config.yaml
arch: "swin"
norm: "layernorm"
qk_norm: false
widths: [64, 128, 256]
init: "kaiming_normal"
max_steps: 21100
lr_schedule: "cosine"
Rows from block 5, named by matrix and row number. Rows with one number belong to one neuron. Each number is 128 + 24 x the weight over the matrix's rms, rounded and kept within 0 to 255. All counts start at 0. Numbers have three digits each.
# fc1: MLP up (model.blocks.5.mlp.fc1.weight, 512x128), inputs 0-127
# fc2: MLP down (model.blocks.5.mlp.fc2.weight, 128x512, transposed), outputs 0-127
fc1.353:141147162104133139132106106140143072153162155137131118127117074107132116138118102149101153060126133109131127126138115170092131134136171113174140093118123154080153169189158092139113157116144098146104142116156144137120145188070112118095136104180125093046125124194091134083109162066123157125136160123096153127130160115108128124141136143118115128172133104100135161091112122074074154127083
fc1.354:102138118121159162169118142196105125115152158118107120031097113136133119092129172175075099181093158148177117096142144138114097154127134109121105165121138145076139132134106139102137107098149190157110128090100085159117085117115138111139139108140108143134087137107140131142128110190143101125141138129103167135143113134134095140150144129114137136167149144127105087092119080162107129136123
fc1.355:165113163132147165099119148094113114108124123120129131143112115121140115114102135161145117140146128120182105129139159107120150101146156147102156168119140144132128095151157126127160127090139126123138117121105095141105096166120128146124135110114132157136134126115107092127113076131140108137105148130120139158096126091134132135124120153168130130153151094140134121127148126123109161144109
fc1.356:104134163172108148163132125102138106100125162113100121145089142134087091098097124123120128142135163109105140174114093137099117173152121127118159116119106104104095132094122087105138120145114119117140114130147145163170124107127129138093138150115121102140132130137163113112169112143110159138093137136071120167124150141144107114137114132135150143179063143115132142161135134134139119101108
fc1.357:130149087142178104143117152125149155147121125112075154132092183118125124175134128132092148126177097168155115088107172144148169090109178075160154099099127142113124104153111104125124153114106158125116145104131121104116108092140116166153174079138102111157131155100127115147156096147107096114122135116148099177145120110159111115110173166144095141118137129148137154156079149119123115123122
fc1.358:161122125108113159101133109151104134137121130123114130126124118134146174092150144145100147137116110136161141146165169123110153114103129126124158132135117144110118155110157115164140136116125125138110128116109149092172118144106111141120141147122106132107130142113089133143132116140149118103109176124176139136118106141119126095105096114187113098103121117097126156118104101153116094090121
fc1.359:102125108117142104170174091118134139154122144086126141154124152076129094166093090157131105139134124118136154155117108124131100089156147124145131124111119102131134135105125111132174137128140150154138117145118105136072140093134068115150104099132133148123116126155106137125126129104112136107125146121140136153110116111155147132199138108140134107102123141168118127155140088143106118127139
fc1.360:145120129141148130098117102158152137097122126127154104125125126136136129156175125108142134083142108141125107115118149119125147106101148128129142131175113095130113139114122145132143152131118155121142141134143102126130147166112158132130136158100112117144138147119117173120124097137107125103132123120129116092107102124147135134133139111119143167110146117101111087122123169125126140096149
fc1.361:086139113096183150168165172130131064124106167154091158106156055150141166133134118086113121122105108108114105134176085094150138097116115062132149181121156122135116082140089100104123086123133093163121127107187146123113105126129087154141086150136082111086143136113173125098188199103096146115134163156118163107136137122109156117126158089183102157132115123151106100113149164138135103139142
fc1.362:125103127107150097131158133105141128123178098119140120147152155124131129134134090128125113128117121134141121161147119135096125135130117132150189130150149116161121142088145134111079145156116140124180110155128124140134107101089111139100128149106135138116138132157135118139119111134131145110107136141098102165112113116098139131154114135172142120131088132150115159154131141134125142137163
fc1.363:130135115128113133112098161120129145149131133153120118147163130129132159119120121175114134091112115116111089107113140125116135114147123145156118138146140120133132120137150140142144139135107166144142131143125113148074140139111126112121150130118099136190109115123121122130114120129105152104100142121137127153168140125133116154125116134135091128126145141129145162106108148095128132153132
fc1.364:119151148111180113111112134118106117170118121116162108159176132148108126145070104128123177072131136115093149149133095160113156128153164111130150148139089118136122106132134141162139111119137125094131117122102138107152141148112129122114150125118092116143164112140155126133167079135110131153119134124113121138134121099097132147104176107120146106119108142101140135157130104143109130114139
fc1.365:092140121125133140133155131129132083125141164116153089107134121110145133170140143123130150148145154115129149147136130131112122108088131154123153142119119120140125092121130135120104131128106156134139119094141107140113115166126140126124115161140134149143123125106125130139170122111131102166121112081124126111171142121145140137146128148117120118112136187108135120117102111130148137089106
fc1.366:130167097150091099125111133113178164118120137122129168126129148132102142107105117140139132156148146110149145138131136142154146155138111157104140112166109127130130116154134147136129138120148110123139112144113134112111138125108133133118138124142138142120154114153150143143098145116125113142111140119133140100113157131142117122129138160138150095136137134149132118153126147142106095113103
fc1.367:135146183058146162197106074140112162209150165137112077140144116079059147169115118144181078187159158123072103166167100142154112163143113066167100118136119162163104164101117134115132092154081147077136061121113153138085103125127072106128119149126172151125061129125166146129201138119161087095104160136152138142163136164124102157119101119094122111115164112109162109152129136142092117100126
fc1.368:138159100150148123160113140116116107111106133132118112133094099135110112120127143103107093071113136118151123125124127125131124135113104090125114159142115078143148158124140149143149118125104138116141103111157125152157127094101124158145091131136098105161133112106128107134154125122086150125105142099101116123120118162139143094131159159121115131140104136134104120153136153127164114144154
fc1.369:149134154113164170107098141159121113125140135119132129139095130160081134099127104117111121166111142171149156135125130121123164110144165113128143115128138157116138069136154159151162127131113112162151081112144097139179156137143152129130124171138103139202125122107125119150115133128142132120126120112127142139105126126093144088150129141110131136150164067122130124116134122114136108109118
fc1.370:167137114159162113145126121156110155121177150092147139139128141110158106129133131147144164131121150156094152144132116127163108121120163146176121111108132108114128172135167141123080157147138102105140119134109099108129105144131126156119142123150110137124150128122113122101107132099137141124133146123139148147100078125119102149111118141111147148160136143127153120200124129125137137138132
fc1.371:155140075141104100111112129110152132169103139107109109142168138126106105108105143151127113115125116124130077132111095146153146131155147122117150170148130170152122167128132133118088107100137155152130157135094125127119100112116123110129106116101134120117096104168107147143100131123143148113126109185141083146120111129090142164139147151100149138161143121116131119127138090167131090127132
fc1.372:119136129140120125110132152075121126141117122109132110167098128149137139134150143139112115156106098111135123148144157173122116107116110134099137147173122129121142130098160129107062129137119114091125149110118136083119099067112196135135121162143158070123156161118129111123134127138119145139110157116105124141129154101108142129101162139130146129148130155126143159119152115125127144090149
fc1.373:084148147165118152077145115158124069088110073101116130123106137148084115101151161092109123117141120171105171120126115086121148153115055175148097107128126093140137109074147132123161105138138107125132133166135078146148133121108108151137091084161173094117102074154142152133119150152115179125115133143117117113143144141108156076116119127150104089156131104126191145140158071117114094050122
fc1.374:169111153134145106132089100099123119135095120121164089137129138177112116137121106111118115094127143150107162143121118147136103105141155145145114104141113143121117139142168138116134091120121149142087143109115139128135135139117131137152110113107143145110140154125111115142084127156107121154164122142126153085100106095138130169127155124151118090131151110122111108125119156133131097130142
fc1.375:152140139083151113105066143112116139118147134090119096090102135133143150118130131154147137113130140138126077105135145123120113146108102126144124150157128113126085120151182124151149157148124130121133124116114154158142128138113126118119098179149146136125098129118135141121145166144128111133106123083134108117113129078162123164155129087133171080105113124129110122126110118158129137173125
fc1.376:141153125158143126128125138139126144139154128116136136148125117126106098151169108123145111127149150145101146128154082092097132089162116114132091145108108152140120123117126109141106128116116163093142112105135080136128132112123114124111122126133143105135122121114126122136127133128126084125110110114106111103121124143121112111147130133152122131113113140129140150140137130151171111119123
fc1.377:169098127122120109097109125163045113102170100130128125116121127114116093153137107164090118165082133151117119145128147150137097096125102121156125156123133126160116140117106120118129126110165107151145126123124170157167133140150143104139131072082148130143151120167099162126149149146134109133145121107135096134087099142111102158159135109157089097133148126156161115149143112169149133156121
fc1.378:153159126133074129155102094108101115088146151141148134170114123129119107107090120135127106119111098166112129145080091084182112128149149154131117107135156187109138097155126122096156123140114113132152128065165113137134124105174161134132108102142134070097057119184119176124088152157109143115135106137091127128155132137144123131140121118135108135154118121175101149094159121090129114140123
fc1.379:134129110091171114093110100118099113167122154113106140114171103113158114085111108126112117128150149169123106146075180109131131118111146101124129111108117118102075134095128156109105109147134138153152137099125135136122097118159109094102118128099118114141128133096150115140134160166165082095152121122153143087119112128084087105145116141129154124118181159189076127125100151159135122162107
fc1.380:117107153173126110185106154125132138121123184143164151119131136104127152072173107146137111132117157140140134143160140136164114118146141143118141137145158104122122172109143125122089105129132178154103110140148125161138148088136125117154125154168139122153129153099130131140114101141128135127115134104139140159160148147138136121158129127104104096156095139111120110105143089103133150165121
fc1.381:126107138152130133103134138145125112120114140111134171111105074149133102102150161121116145146107159130110130133141113127157138142129134123113160107115127072114120156135151124112110119161143142130123135137138100123129132118096134122088116128125123148101118087109117157125131114131169090127135135148161171120150115120123135128139175126145096036158114111139120143130119141160110143127096
fc1.382:127110142124071114127088128153144113162142107134134147132126113111164094173140114138153132136081099115113128131136146127157151159161142115169109119151089136141089138169133175118096123121108142169123177105126168162136096121109100118153090101106115136147121135119179104105116171118085134104153151161093089115162109112097082161106164156092108163109151163161060138096170129112084127080143
fc1.383:168133169138101142132130157138147154171122104121123130117133115128147100110119143148123156134156133141118125137110125136109105103093119148105090173160126113133118187136121099155099098079120128113128118118128156126150139113120111141127145157147146108117120098132127165153098129141140152138111130125118134137136102195133122135128135103095131131157150120118129164100121120104069111141112
fc1.384:080136091104094102124115122144120148130116138159137169132131142138086157126165129121137130140143070128144123160128138148129126161135141120102115142137143129091137122143116144171116105108142142134155134125098149132145119137167134094109143110122133098114117137116115106125092108118125099149125109137142115095138150145160114150065092129127097120143130122120135146156142130148103152143130
fc1.385:140107064152104091130095151161139113126114121131157063074119124102145095151115111133126108074133127140069150095109141124064140156171151134113136123155149157092151121123084118067128155143091106104164116148127091100201115108141125119130133219118106182105114060151093146114113125141113186087134173094147132138117127143140126145121140126148123146139106136087139129097185090081115092112164
fc1.386:105174129146129098165095135141104130140125128122134161122151129170099160131150127120117131143127149105134098151122131168151123133112143115183128099109094107126088109122096110092136141138140096122140103123153140127166177112132086113113112132122134141143099169150087101124118083089125105122139107148128124139106098144125116175096174129137115128149105124112155159164144092153161130134086
fc1.387:110129127137125114088103167124144131130085110141111159165130128120140102117102147109136123157147143112134130085102113168111154098122174116115166132122108150126098100095125159169143108139097119131117114087109147134147118133106155103109163117073105118133112146106096098130142098104096138136156167115129147119105130101108126145121131133134122138165174133139129117137090126100107127112131
fc1.388:107133141118148116162106131117088174143158102166162121156143091126128130121119149133126133151126099156103134126125091112170147139162117129125168125136123152129133125130130123147121145160136105107134127149121148171121130126111132115153134153159129093140138107155145136104115128152112129105129146148096137114137094154132149148157185138142125125136149159126133153101116107111161135125124
fc1.389:126126150156161139169097120054121137116111151191128102089115130164131134112152135180116118160124040158120104132135092139149127035124133149140125138101146103095119138100127141119125150082126124117115112073121137131134122118130126102126108130107100131141110152103119111133103115164140121116125161117146149124078117103169104123179155165163127149129127147135053124162137132097097107138143
fc1.390:131145151095145135085120151145148118103074149120151097167140121193110142096130125157133127136120149111093153122111173137144118150146128124114163158115169100136120151138104116098149066118139124122072151142147075133132158159118128106122104138141122078140142105115075165100127179142131130120086111140136149105149134127148109121131155122130128147129133108082137131113135071098127124130141
fc1.391:105093072097147222142123120195145094153151160148094117124098104139167094103162119104003178101069135166132121121189130116131177145146116144135093123101083168072097165149148126175123167093165154136101184164161091097139142128109122165094084120172120053157143117160157128149114098149093076102159106105097166132144099146125124154080153118137194121200149101105045132087174160098141114140175
fc1.392:117056123100110129120104150088132137125152107159094144191128109120149078099144144131130107163127116104156123134119097119138164152150148181153109102155143142125139162134101162115151117127166114118157129081139187132126143110146147092131050123097132121124159142159114118118121123135160146138100117126108096112127107122104138118145089137132114173125105149121129111099125073129098156138153
fc1.393:164179140126108117111117123144116127130159143156170170128153137130144108168160130132147138115130108105119117132131118094110145105130123100095143109162137124124069122150153142151123106119160138126133162120142165152143164117145158112092150113165120109162233137138127150144115102138126150107098076091111143133134143101121122118120123109104115121112142142084109126087151137148080113137123
fc1.394:118116140113146101152108134139147117106160112105131095151106121134133106161131125130128120143155106166130111108148152103127125105117124118117137113126131170110099132136122127138108111153135155124099135138095130122106153144101093138134137120108147109088115105142125145146120151121089117184138102184108122155128141126183151150134122096109153100150118130147084146126100107086126156176091
fc1.395:161156154120140111150110147131102136163136097155144106176119119153162140096142099082110149103109151157113151129123107112091127126078091125116131121102128075167147137118107118138117099153129145115123108172130147123106174110120086104122136128134138098129112118120151121174109149144132158136101103145146150085173122129145153088124124106094136091140125124090091110152155097084108128104138
fc1.396:153092111115095159140165113102146169162141116140128091113153128119141197094134122132149104147142116154064122138106094094121081138164144069127087148141185129079114117147146103089113179122169185138106115145099150110141123180127092131151105193152114137129129158113151136124120098145155121120106191135165147080148136112122074117145168159156127133082149151112099100100117148129177116148145
fc1.397:136110139099130117151117144094114109177133152158117085159125097143138165082123118109111149109158149150118107174115112100136139112178151146088122152162147120065084103124073133134125095118107143123092133150189114150160127085107123146112137093129140081130106157128117140123134103165147152123082102101127118159100135097141102087129161138149155127114147096121110130164110155148112076194148
fc1.398:143118065119159098163151150161137084145167134097147154086119132128210099140159131102110115142105178101129065140115118216077143123110171121125122112134115118129137143099098127140182191100106089097118099182165141137113142109087098112169139134170138060164093146131139140104089119159130086144077158148104129136088118141150145154143158116165142070115120155113156148140158126112088123070120
fc1.399:125148144141118107140143141149166154129123144116158125124123113126177128115119138105128105108130119158148133143133104130154119123133129115141092095107116181153140158165123153139126138131137151132166110164136149116116115098106152152158135097145137118140148110114120140157115152144117111082108123133129140123110163131106114139137089137159122128136090122145155144156136142094124125127147
fc1.400:123143113132167101127124093155160112153125099088132132112086091140122122133159150095114116057128084125087104167135155164162159200132121139107116140107147135064066150175114134122147105200139101128120140141054082108099099078169134102123136088144108058138103120117127139070158105122196120136095175180133131048061081096144049182163192110122084139122109098153111171085124147186133135148095
fc1.401:171115138132113129138135137131116145152136129115177124114158165119141126182117087113100107120123130114137151119148143142156126140126091110112118087127119117112106115110161124140113125147119096149140135141138144128155119134113132137161109092109132126128132137154128121095104116151116142136114122133130132111140120137117143147130152103143137110191112136108129160133154108137108119153126
fc1.402:116170119124120095142104176127135156151130188116117138119114107171115072100168149122131104116102137148114117111117138115107114129136107122082109152169133151127143140152125106128159120140117119100123108103115120166154147106137103121154150144129108149131116140091103102127125116117135156165134135121144100144119090122124122135148117139138148180108133159119165125115128132115148141124083
fc1.403:147105155096104130160119099146102135145143138132151132103144106105124120123125114114130150107131091152107124117154117136128127125145145115130123148104137124156082162127141128123130122155120121128158155123130169157137134095117139101137120160123136142119120150085120121121115129139148127126113122113115139134108096133148116114122134083101136119135145096129126105108115171116153138136104
fc1.404:158125137106104114107141114155135160136114144150117110116121082117120133179121153133136122130128097113131127144094122131164107130128103147118099100151109135168114139130197135148126109144123114128095159126126121152153135137109127122094124119126104123146147097120135144114162120107124120138127142128134149119164140084114106113115133116105106146141131111146140127139129115124122119135123
fc2.353:124134112125120127125175133139141152131148161078105110152157091113125121087177090126136133171122157125135152128133142078111158142097101135107088121106103156148154149143110129162103137141115142114120177162182145137136137117146158113159083160126159137156124114147142167123110135115130155134136121040105176141110136129120103132117137131133147108092139107086144092084120100080136128123122
fc2.354:153133100085140111086116165131134134139096046123160163144123153188087091167098157083232184175103158168123173187095124110084067140119119082140102109062171072122144114114130096079123150145095133104115101156101145155103104151146089116153139145117119106145176150098179115087141159104121100123179107052154116118131126119096144144190105126129134131093101144145154100111159139159140111054139
fc2.355:149118145148130113156117116117158144102134126147092135141139101138112103112180108126133111104113136116109209134082115172112117150104112158088108121130133142092152185119119065094092127114121100124134149144140114136106125122120128123125121124130140131180183126138140121094136133103114125142119151107118140134094134116159136123143164103097120135120184125144137164094103136132126132146070
fc2.356:105146131117159134124104145121093094105161123131137112125119149115129109153106122161143106154123137127116150102120121159097107119134157076125094106105143156128128136114138168123154099145134132111111121098132111101133129121124111127173117130089155150123084145136111109125144130147124155117146086136150102092095130143127131128091145129134124115110108115127126084134141123123111165127099
fc2.357:113109152159118157098105128124165113156127103122083178095110117160129103120120120126161111111079160121125161137094142142148136169092083134100140109137141104124168107133103128100174140173073104133144103114121170137124140128118134150150135143118114090120160101184105115116149124118141143085096103152128124129082091104106125136120133115141139130141149125143137156105095098095116062145155
fc2.358:145134108132116159161127193125139077105109117135134128152129114139125091162120130166131151104141115154088131172131088143146089124108093170128096140097123155129137116156149148050140102127074106090127147141135135151097140108099137131130134112124159137112134152153136135132124127138162095150157085153098125161128129132155152144094159105130127154128113118061156133150115101143137146123123
fc2.359:075165151090121103134137130143115075133112136095157125152123124139131141123143088155102149167143134115130149127113163138109157158153084111112148111143118114104123139128129163091115173143176159141151108151147118118113157107129170103147097117133131135116108106132124145146112142120124138152133149118135064100134113140116088123082165117163115133144065147119149141142135129109135120103093
fc2.360:116122158144142139146122140153123140119133146125136121140136155129135119111133153092157159121153109117112079151112125120128133122123135115119126125110151171102123122113114145118133172085100158139105141133116161130088123114117133131132126092148128127159090119129137144104102155118119120137098150113106145135112124140133152165124114120136153116116147126114130127140143111106133107133142
fc2.361:134163100060156121110187150130188088176129107135122120104189145151128153127164161126134118135151182199118101140116143098137124124132169103158101088077138102145158136107121143089106129169148110095066129136138074125087149158121101111076169194173139157148155114139068107117153148102117146149118067177158059121134110111093127172121075127127171144086103189145148159115097136120141134111086
fc2.362:147131136125116137119126154107124114124121125169173156122105149124105166151166153129101121120135146129155135116122082153140118154143116125114109125161142141092102152133147119178166129114119167145129117123130104119120145089136137112128163117131121128122132130151095092110120152132130115138134112140116120118137155113102145112108129132120100128117140093150112093128144121138141118140111
fc2.363:128120159165132114140146118143127131107102171146108119149132103110137143135138182134140139153135139110175115172127149117121113124108129145134106126114120164137129142155115093126121118131120089129127160121116135143142135144124165155167111118121131145132100130135099161128151121126118100106096097120095164150145142093124148138089135128139131114137142107115141124128107098131080122134098
fc2.364:109126119131130131147096117105127110129144120159104117092113122137129131145131141131093153090140143146146103150144135127176117119134111125136120098112131129146171139127131120101118125135124103138134118152146111117132082099113139125106103110148138116113134138111106150126155163146139146157136148125162146130105167136158156151132144146129094151146115125142120144143121154136137119137054
fc2.365:128110143137081095073120105143099133120124124101158116098108120181099160113120144096096157140100106132124101145118086105142120153126109142141127150103128112138136147168127129116151122134138144130119130124119151140104112106150117142123132126118155149134114113137168124134106137110158103141113108128131119131124136129117124117117152109127137120111109110118151111127122103121128127121149
fc2.366:108104150120109099107120133139123127127124129125111126132117135121106146136145091118112112135119129135137138133130148113087084114127097128120140127134151087131129143102121128116127120123143112162137131125134125131127120111106099161151149133147122128104130111163132132140125129127107162137166135138112103114116101140129146111130109123149110123113138124156159106125141126148123134144125
fc2.367:149186099140149155109147177159120115146073137162112101115105130050084187066105166179109184159157076134111139100095218082126147121152130154165105119140132100159106096160132119142104137128179176171160147156128107168119107123092111102155081093110102166091099108125109127111125169161084154120132196127111064110132147124139088100126102071216128144168138147162131176131133126137142125131105
fc2.368:132127141119153175132133108134095130119128137139139111126139133103135156117161133132091139135106119144126131124143138128091139131162103111117141110151116120135123141128133153104141144117140164088100123151100125137123097109119132088118089123133115113121073121106142107090136096143115153143145138136106175132102139143145127152125127122137141135136091121134123100107129156150113131136118
fc2.369:158107134120096095129159161114169158103118153111120152143141132130165126144109141142130147139106125112163162125152157082135133152139111103096145163091143121093116136129142088087122124113122128115105131128166157101110115095125128102108148137142135129154144116142092116110145152133108147133187116125125119125142124120152100141134151129146146124122117131118113117106146117119128143102126
fc2.370:134168094121112136103127082096148124142094111155135152150112135095118146109126181104132141111096142128167130133148131117105139142099146131132164124134131143134101109148099130124157091093124133115137155181128073089128094077160100149125102132155116134108121123135153153145139139162096146100137143103128130153142123123149120114153103154127131098118123105085146120151138101080162118110103
fc2.371:121138107094183155141149141114125121144117132124162172119144145095115111117169085113147184145136130084161121137118153104139115163129152143128144119113154187117130142141147134112131092099150118133136140188185140117129123162126133125105094125108131133130147112144128125100172139112088135109109163101165141146126131162138147100101117128132153148130141132115130131100112135134096094115148
fc2.372:126112128138144105093166091148119125099176095126151158147168124117121124086079085126120120114143111096138154088103159118107141154116148132133126181129148135122085126124120156131161139101108126097122100093134072098135143100146102146152147120123111114121127127121151135131140098153141183131157139130094123115163129119143147130136137127100120127140130097146093137127145120130149138133131
fc2.373:083149118109158157146185151122148145092128128105125113113078157145142061157147118147129119151160099128173139153087147132127093112143137072142133117099119109107161111085121129160170182138139125134137069115102132094164120113098099128168144112135115102137135132147110054078204140157169187127164122155135035138101117155159102113153112134147121115153045121076138130135169151117104144192222
fc2.374:146139120162126078097113121109108111124135142153111144115146121170117128143154122144130141134164138135116119110113139091153137155115130136126162096177123139110107112136123117143126140130141117120074148149130153119105110110106132111149124131149135147122131119124099146130126167129127132110086112131158134139137161133132166128136105135136108154139147160144134136106122126144150114137080
fc2.375:128111124157164128105090112118091102097073127118154149134135097147129110124168130129103114121133133109114156136118128148135144133134133155168110128109146132082147133131094117071137117117094129132115145133142110127112082113165115105152151130140107122129141148150125127124132151104134127119101143153104108128067148147105138108112118167095120160167146110125113128116085112110067131133173
fc2.376:134137148115102139165144116144117140106117141119124159140116138127090121147101142135146114108133159134130143136137127105140092136168144135126114123093105159116122109114125112127111115108125148127119123141158147122117149144104150108134151110117132087125156148133106120103158115139130127147165118157138133158141122123151137143150139140119124122118142130105132128108140135136118118120107
fc2.377:129098109079129156126090107137145116112144133131113132137118140122101118091098138147132155093065179128115132140144109103108122181112144134132123101114084125104154125130128110098132165101112155121136128129136102136138091130151153106133121127134145157137179121136139135128102153141165181150124139047137114131124118137126156180115140109126111118143122096125131133129139082132134120137146
fc2.378:128142159115101121162102076140150142127176122118115132116159129118116186118121073166139145081132086105119124120106140142104112132103102124201141133156076124151156140129091111126111140111135137125100067128114110106133150154102122124135107109114163155137123133111158118106141122118137138121115104050131133119162149146139123148127165151146153138132118120127104107137141123096198151138177
fc2.379:157172115138127096085169096149141136180113130142135162133134089153105175129122198172105124161146170141112133128120123139133144168137139119095108128121136073145129164113138143100137139118159043140079171130057121188097128158113089171160121158136119102137144144146120126112180083091085147189116129141128127089098113135139149110129168106139105132122130099125153120095094113162090178105130
fc2.380:109092106129147111093137146101119148104146117127121126132129149144125155129148131127102111126114144129169118106156096118122148132133131140119111119074150139143129171162089137124146094132144101118128163145137149085117127161113162124161153112112129165125136114095151112136140122085145097133088118129154115112125126121152113114136134136123144154107126109130105084137120121160112123122165
fc2.381:134150084106136151137119090118121112123157131090115134105120140118122133137117169127129107086125099159117123088093099145096120146137083092132150119117149148148087126150108135155138108120081103138105113149138101117116142128156146171164135123140136117127131166100121133091174166118118127108115103145140107131155120117108160177138106144118150133096095107095145150122133137096125109106166
fc2.382:085145130138122099121142121118156135123153111141121104130151070136093099132049143088099110139140121136143100128102116127114140153138150127127146116132087145110150100119161147147163139130138095103123102128130140112130092094114105102133138144101145165158065138126102184138119093148088102130117137131122203124148129144110159068161110148122139114142143147125100151118121139132199143119103
fc2.383:125100166135131124112103138133140102130123111113155162115142137130162138126118111147131137124124125110130111153112173134123117124138145118122083134094142112111132142167143125119124135094121136137090177123146160168172140144145147111102121104107111122129188113122122131134151155138122088122145101110135110126107135137111144173128180190144197127131184146117140088148113092155135174129114
fc2.384:119172125116113149139121112136139125146158132108098133146124093121131158144088136144098139114134167132078157116141129102158116074155102117137158135102139084142136115111140121154125098144122120111108132170142130147123144137136138146131119105136131141132126092153128127140130158135112126142162111165110124122107115131111095117156101165120114141106162137142159103113126129151127117165117
fc2.385:086103131170133098100160111148125064116138097102196146080065135171133079150149138109158152125149109070106109132102095114134113154136115139137216065172088127107146160122151115116127169164119134146124120136061067098193105168141129144143171155096131155109169153167135134113166107134143072137145092147149180125120136099121113164113096140100105160123067137126107112127139118171138115121119
fc2.386:163160129135084118105150120133118101132156152127156122133139153128123099143132143143111181104140136123119096144140131108137136120173127139136145119139105126145138166157103140108135173142156135148111134148128113114115145113128139106121106125136127137089148138111094105142154147137111148130125095167147149091102171148119169112153128123123140151122131123132148107132142130142105099124093
fc2.387:181136182131162093134124106108165149151128112128125118102125137121127118131165116123161112123120154106126145142147109142180145133139110129115128131147130165119150123149106102116130133138134120143109162130114117114085138091132122163103095195146093140140143121102110139131134115147153145150147150157152130142095141127168156127120138115131107155136129133178116141137102119157124091122102
fc2.388:141139108101110162140112108133151149159144123109131137127118170118134130126146135152120150125123151119116119121117150098115153127155130128148161118103137144112130124130124130127094113135130122128101152126127103102128141135112113127116120120155141158114146114125159146151141110144125117148135149116142096140109155155126159130121146115121130129119135118160103101118153140136155144131121
fc2.389:142172095149154160128110097135114111159112135147143161136138126105172144142114127172138163121124130124182111159119151106083135080106094142132113124152148134175129148132131092144135132172107109159153141139160175111128113130089142102123107136131154135113144111102149147126180136094128119171117089125135098107135127158090124136162099149150168147120160101145146111135115133159180129053136
fc2.390:136154151120079130112115123115142148134145077090110103109168085163171128141086164128104098137161139132113126129137102112104048152136110034144095119107153103096087127095118128108157156107104100088142162094128121109133126135145110107141120101127126136088080155132119083101124193137159167118144141118161169108117108158088155089148109105145137077114131197078179116148061129145079137116104
fc2.391:126128145171183102160133168091151142078096194166163074151131118137117149130037061061108110211071177142077107098167121113107080118082097110118158133103191129179127179172135092043100142078132156057129220233101155234071153143137070077137082181128157150127103173109121145144109113136128080164106163128160168136110125141135156093145093112127136135162098166146134110161066185134189139093163
fc2.392:158138138121105147125113089119147091161126146151107185142111124142121151113131144119094137174134136142148103121113139136102148115123157106108096084108110128087113152172103139161156143109145172118101126104151130138089061157140155107159133095166116138103114101069078141141157105108114129170134127153157089106156155137104168152130110117101101130126101131159111122122145149085137109103122
fc2.393:146130143108175126162156118123164141142090117133095089141170109152136118163144126078115153135080138119121113109122124116162122111157154122099119077087130119116105111113163120128125152141116093172102110121153111147099140138080096090156100097120104144119113171119134129121143170109163122153135101148138097101109125132183108110144125130147161096139122129160132104156121111089140125099120
fc2.394:136114098119122128119120115161097103189125129141094155107129132142103094163124131161117112126144145140112137145132111131126158146105148156181125137121109157098116110182104127136159168117135129115127144090170077117096066147134174110125123121123148124093196134139122105111128125168145109165125144115130174109126094113145149154146112129178069147095129105168116159134146156123119129149113
fc2.395:158115149111099102169154125129113141127137154129126109121117133179111131087125155133127107148123084129136131146133129084128116099141105118124149136161096144111147100092120109167088137093130137182164142124129129158137149145083127121124099131108120133144111130114094156158131140138110168131079105124101101146145159137137128157132098142138135123134113133139111122175139118127105108164118
fc2.396:124128115085147115098110186156093121128090110105134171093153097106124192128120123120178142096151150130063098159165107141128134131127089105101114124122104105130153156106094119127121075117122117149110130099132176130136133073109107143127125135199115121139155195159147134140167120159156126128084175153086126119084116127083110151100137096097168180126113112120102110131122135253089133107132
fc2.397:121169135143133073172137087107112179102109149129144121162099114161165117074132130194117139075053094098119141108091144106136148139100087111156174122163163168167115155136140135111171112118082145126142168127092115130106088172142148112103100154111134111168098117063060119128128147118134094125140117103108092113141162147148111207156136146148164182126128106123138163128104049106127142155095
fc2.398:127130152118114133126143113079173128088154130072113064117134096113144108163096080059112077094107125104084114129137129116136129154120143158135132182121130086140111130115101108133134093117127218122137151145123113173127106107142123146136145142150135152131156169156141112128168153134137153095173164133169164137149108109155115153095120127151202129171125081056069128115130128153166094115174
fc2.399:115156121146110127147100113119146123132111099140144114115129141112115108144104135130119167125137133170115143118098132151123119138116128120125136105141110159143102107111120106139153139155108162129104101115096133114124139151164113123138135127120098147102110130123123135093129134163136136133127147109165117112141142157116145112135130113110108148135157129127132116135127104149132156155137
fc2.400:130136155126127159154139138144103113092157111087149149126129104058141141087110130175080122133109152075164113121132149121084159050121132116148137170157128122146124100160084125175151101106132108117164124175116092054139078101082138123134087136151112152142116119088105138161125140090107157152092147113157143111187078127184133148082085133102114147203144145027095128110136120130143078155123
fc2.401:135184110108100122157120089146115116109111109157142172140117150138095137127121146095133143107124109157147131126131138123140145130103141146152149129130113107135112096111120122113112104146157129127128134140140150137114126087133118116117125131122103112163152127108131121162122122139142160090175112126146123115132154111128150148139113117124140131112149111147144121106122147130108127116114
fc2.402:094121117102123151114121133110125113111118084110123095145121154092125154137130108128083127096110146156126122136150136140136160123168118124127163112119101154100146120138132151137132124157099131127121143148120168156148139157109143122093138133142076131091108105129113109111123148078105089124148141121113134131148145118124120098131130108104164122162134135148117140129141117125112107132156
fc2.403:122133143140135107122104140109146157123132132135120114129150124118113105127121133118119099098094147156133125150124119137139122122096094130111106113166153148167111129134123129150134125147178110134117137140120118109119125113120138115124107134139099116148149120129124141168141124127129144151131102143141136129145135113161092126101118133110114117152152119142127148133110160134129143104100
fc2.404:130128114125146136140145100140143104123104139141116130129142143128145114143105138112117119145158130156150115120132130142159124107130138125088136114102127130130126118107132119139115137103128099134146102138126136146125122142134147121141127106138149111139136131099114121126149143134162147133101115125126084157143142136126098120131116135123135111127144133153126132119143130128147120126114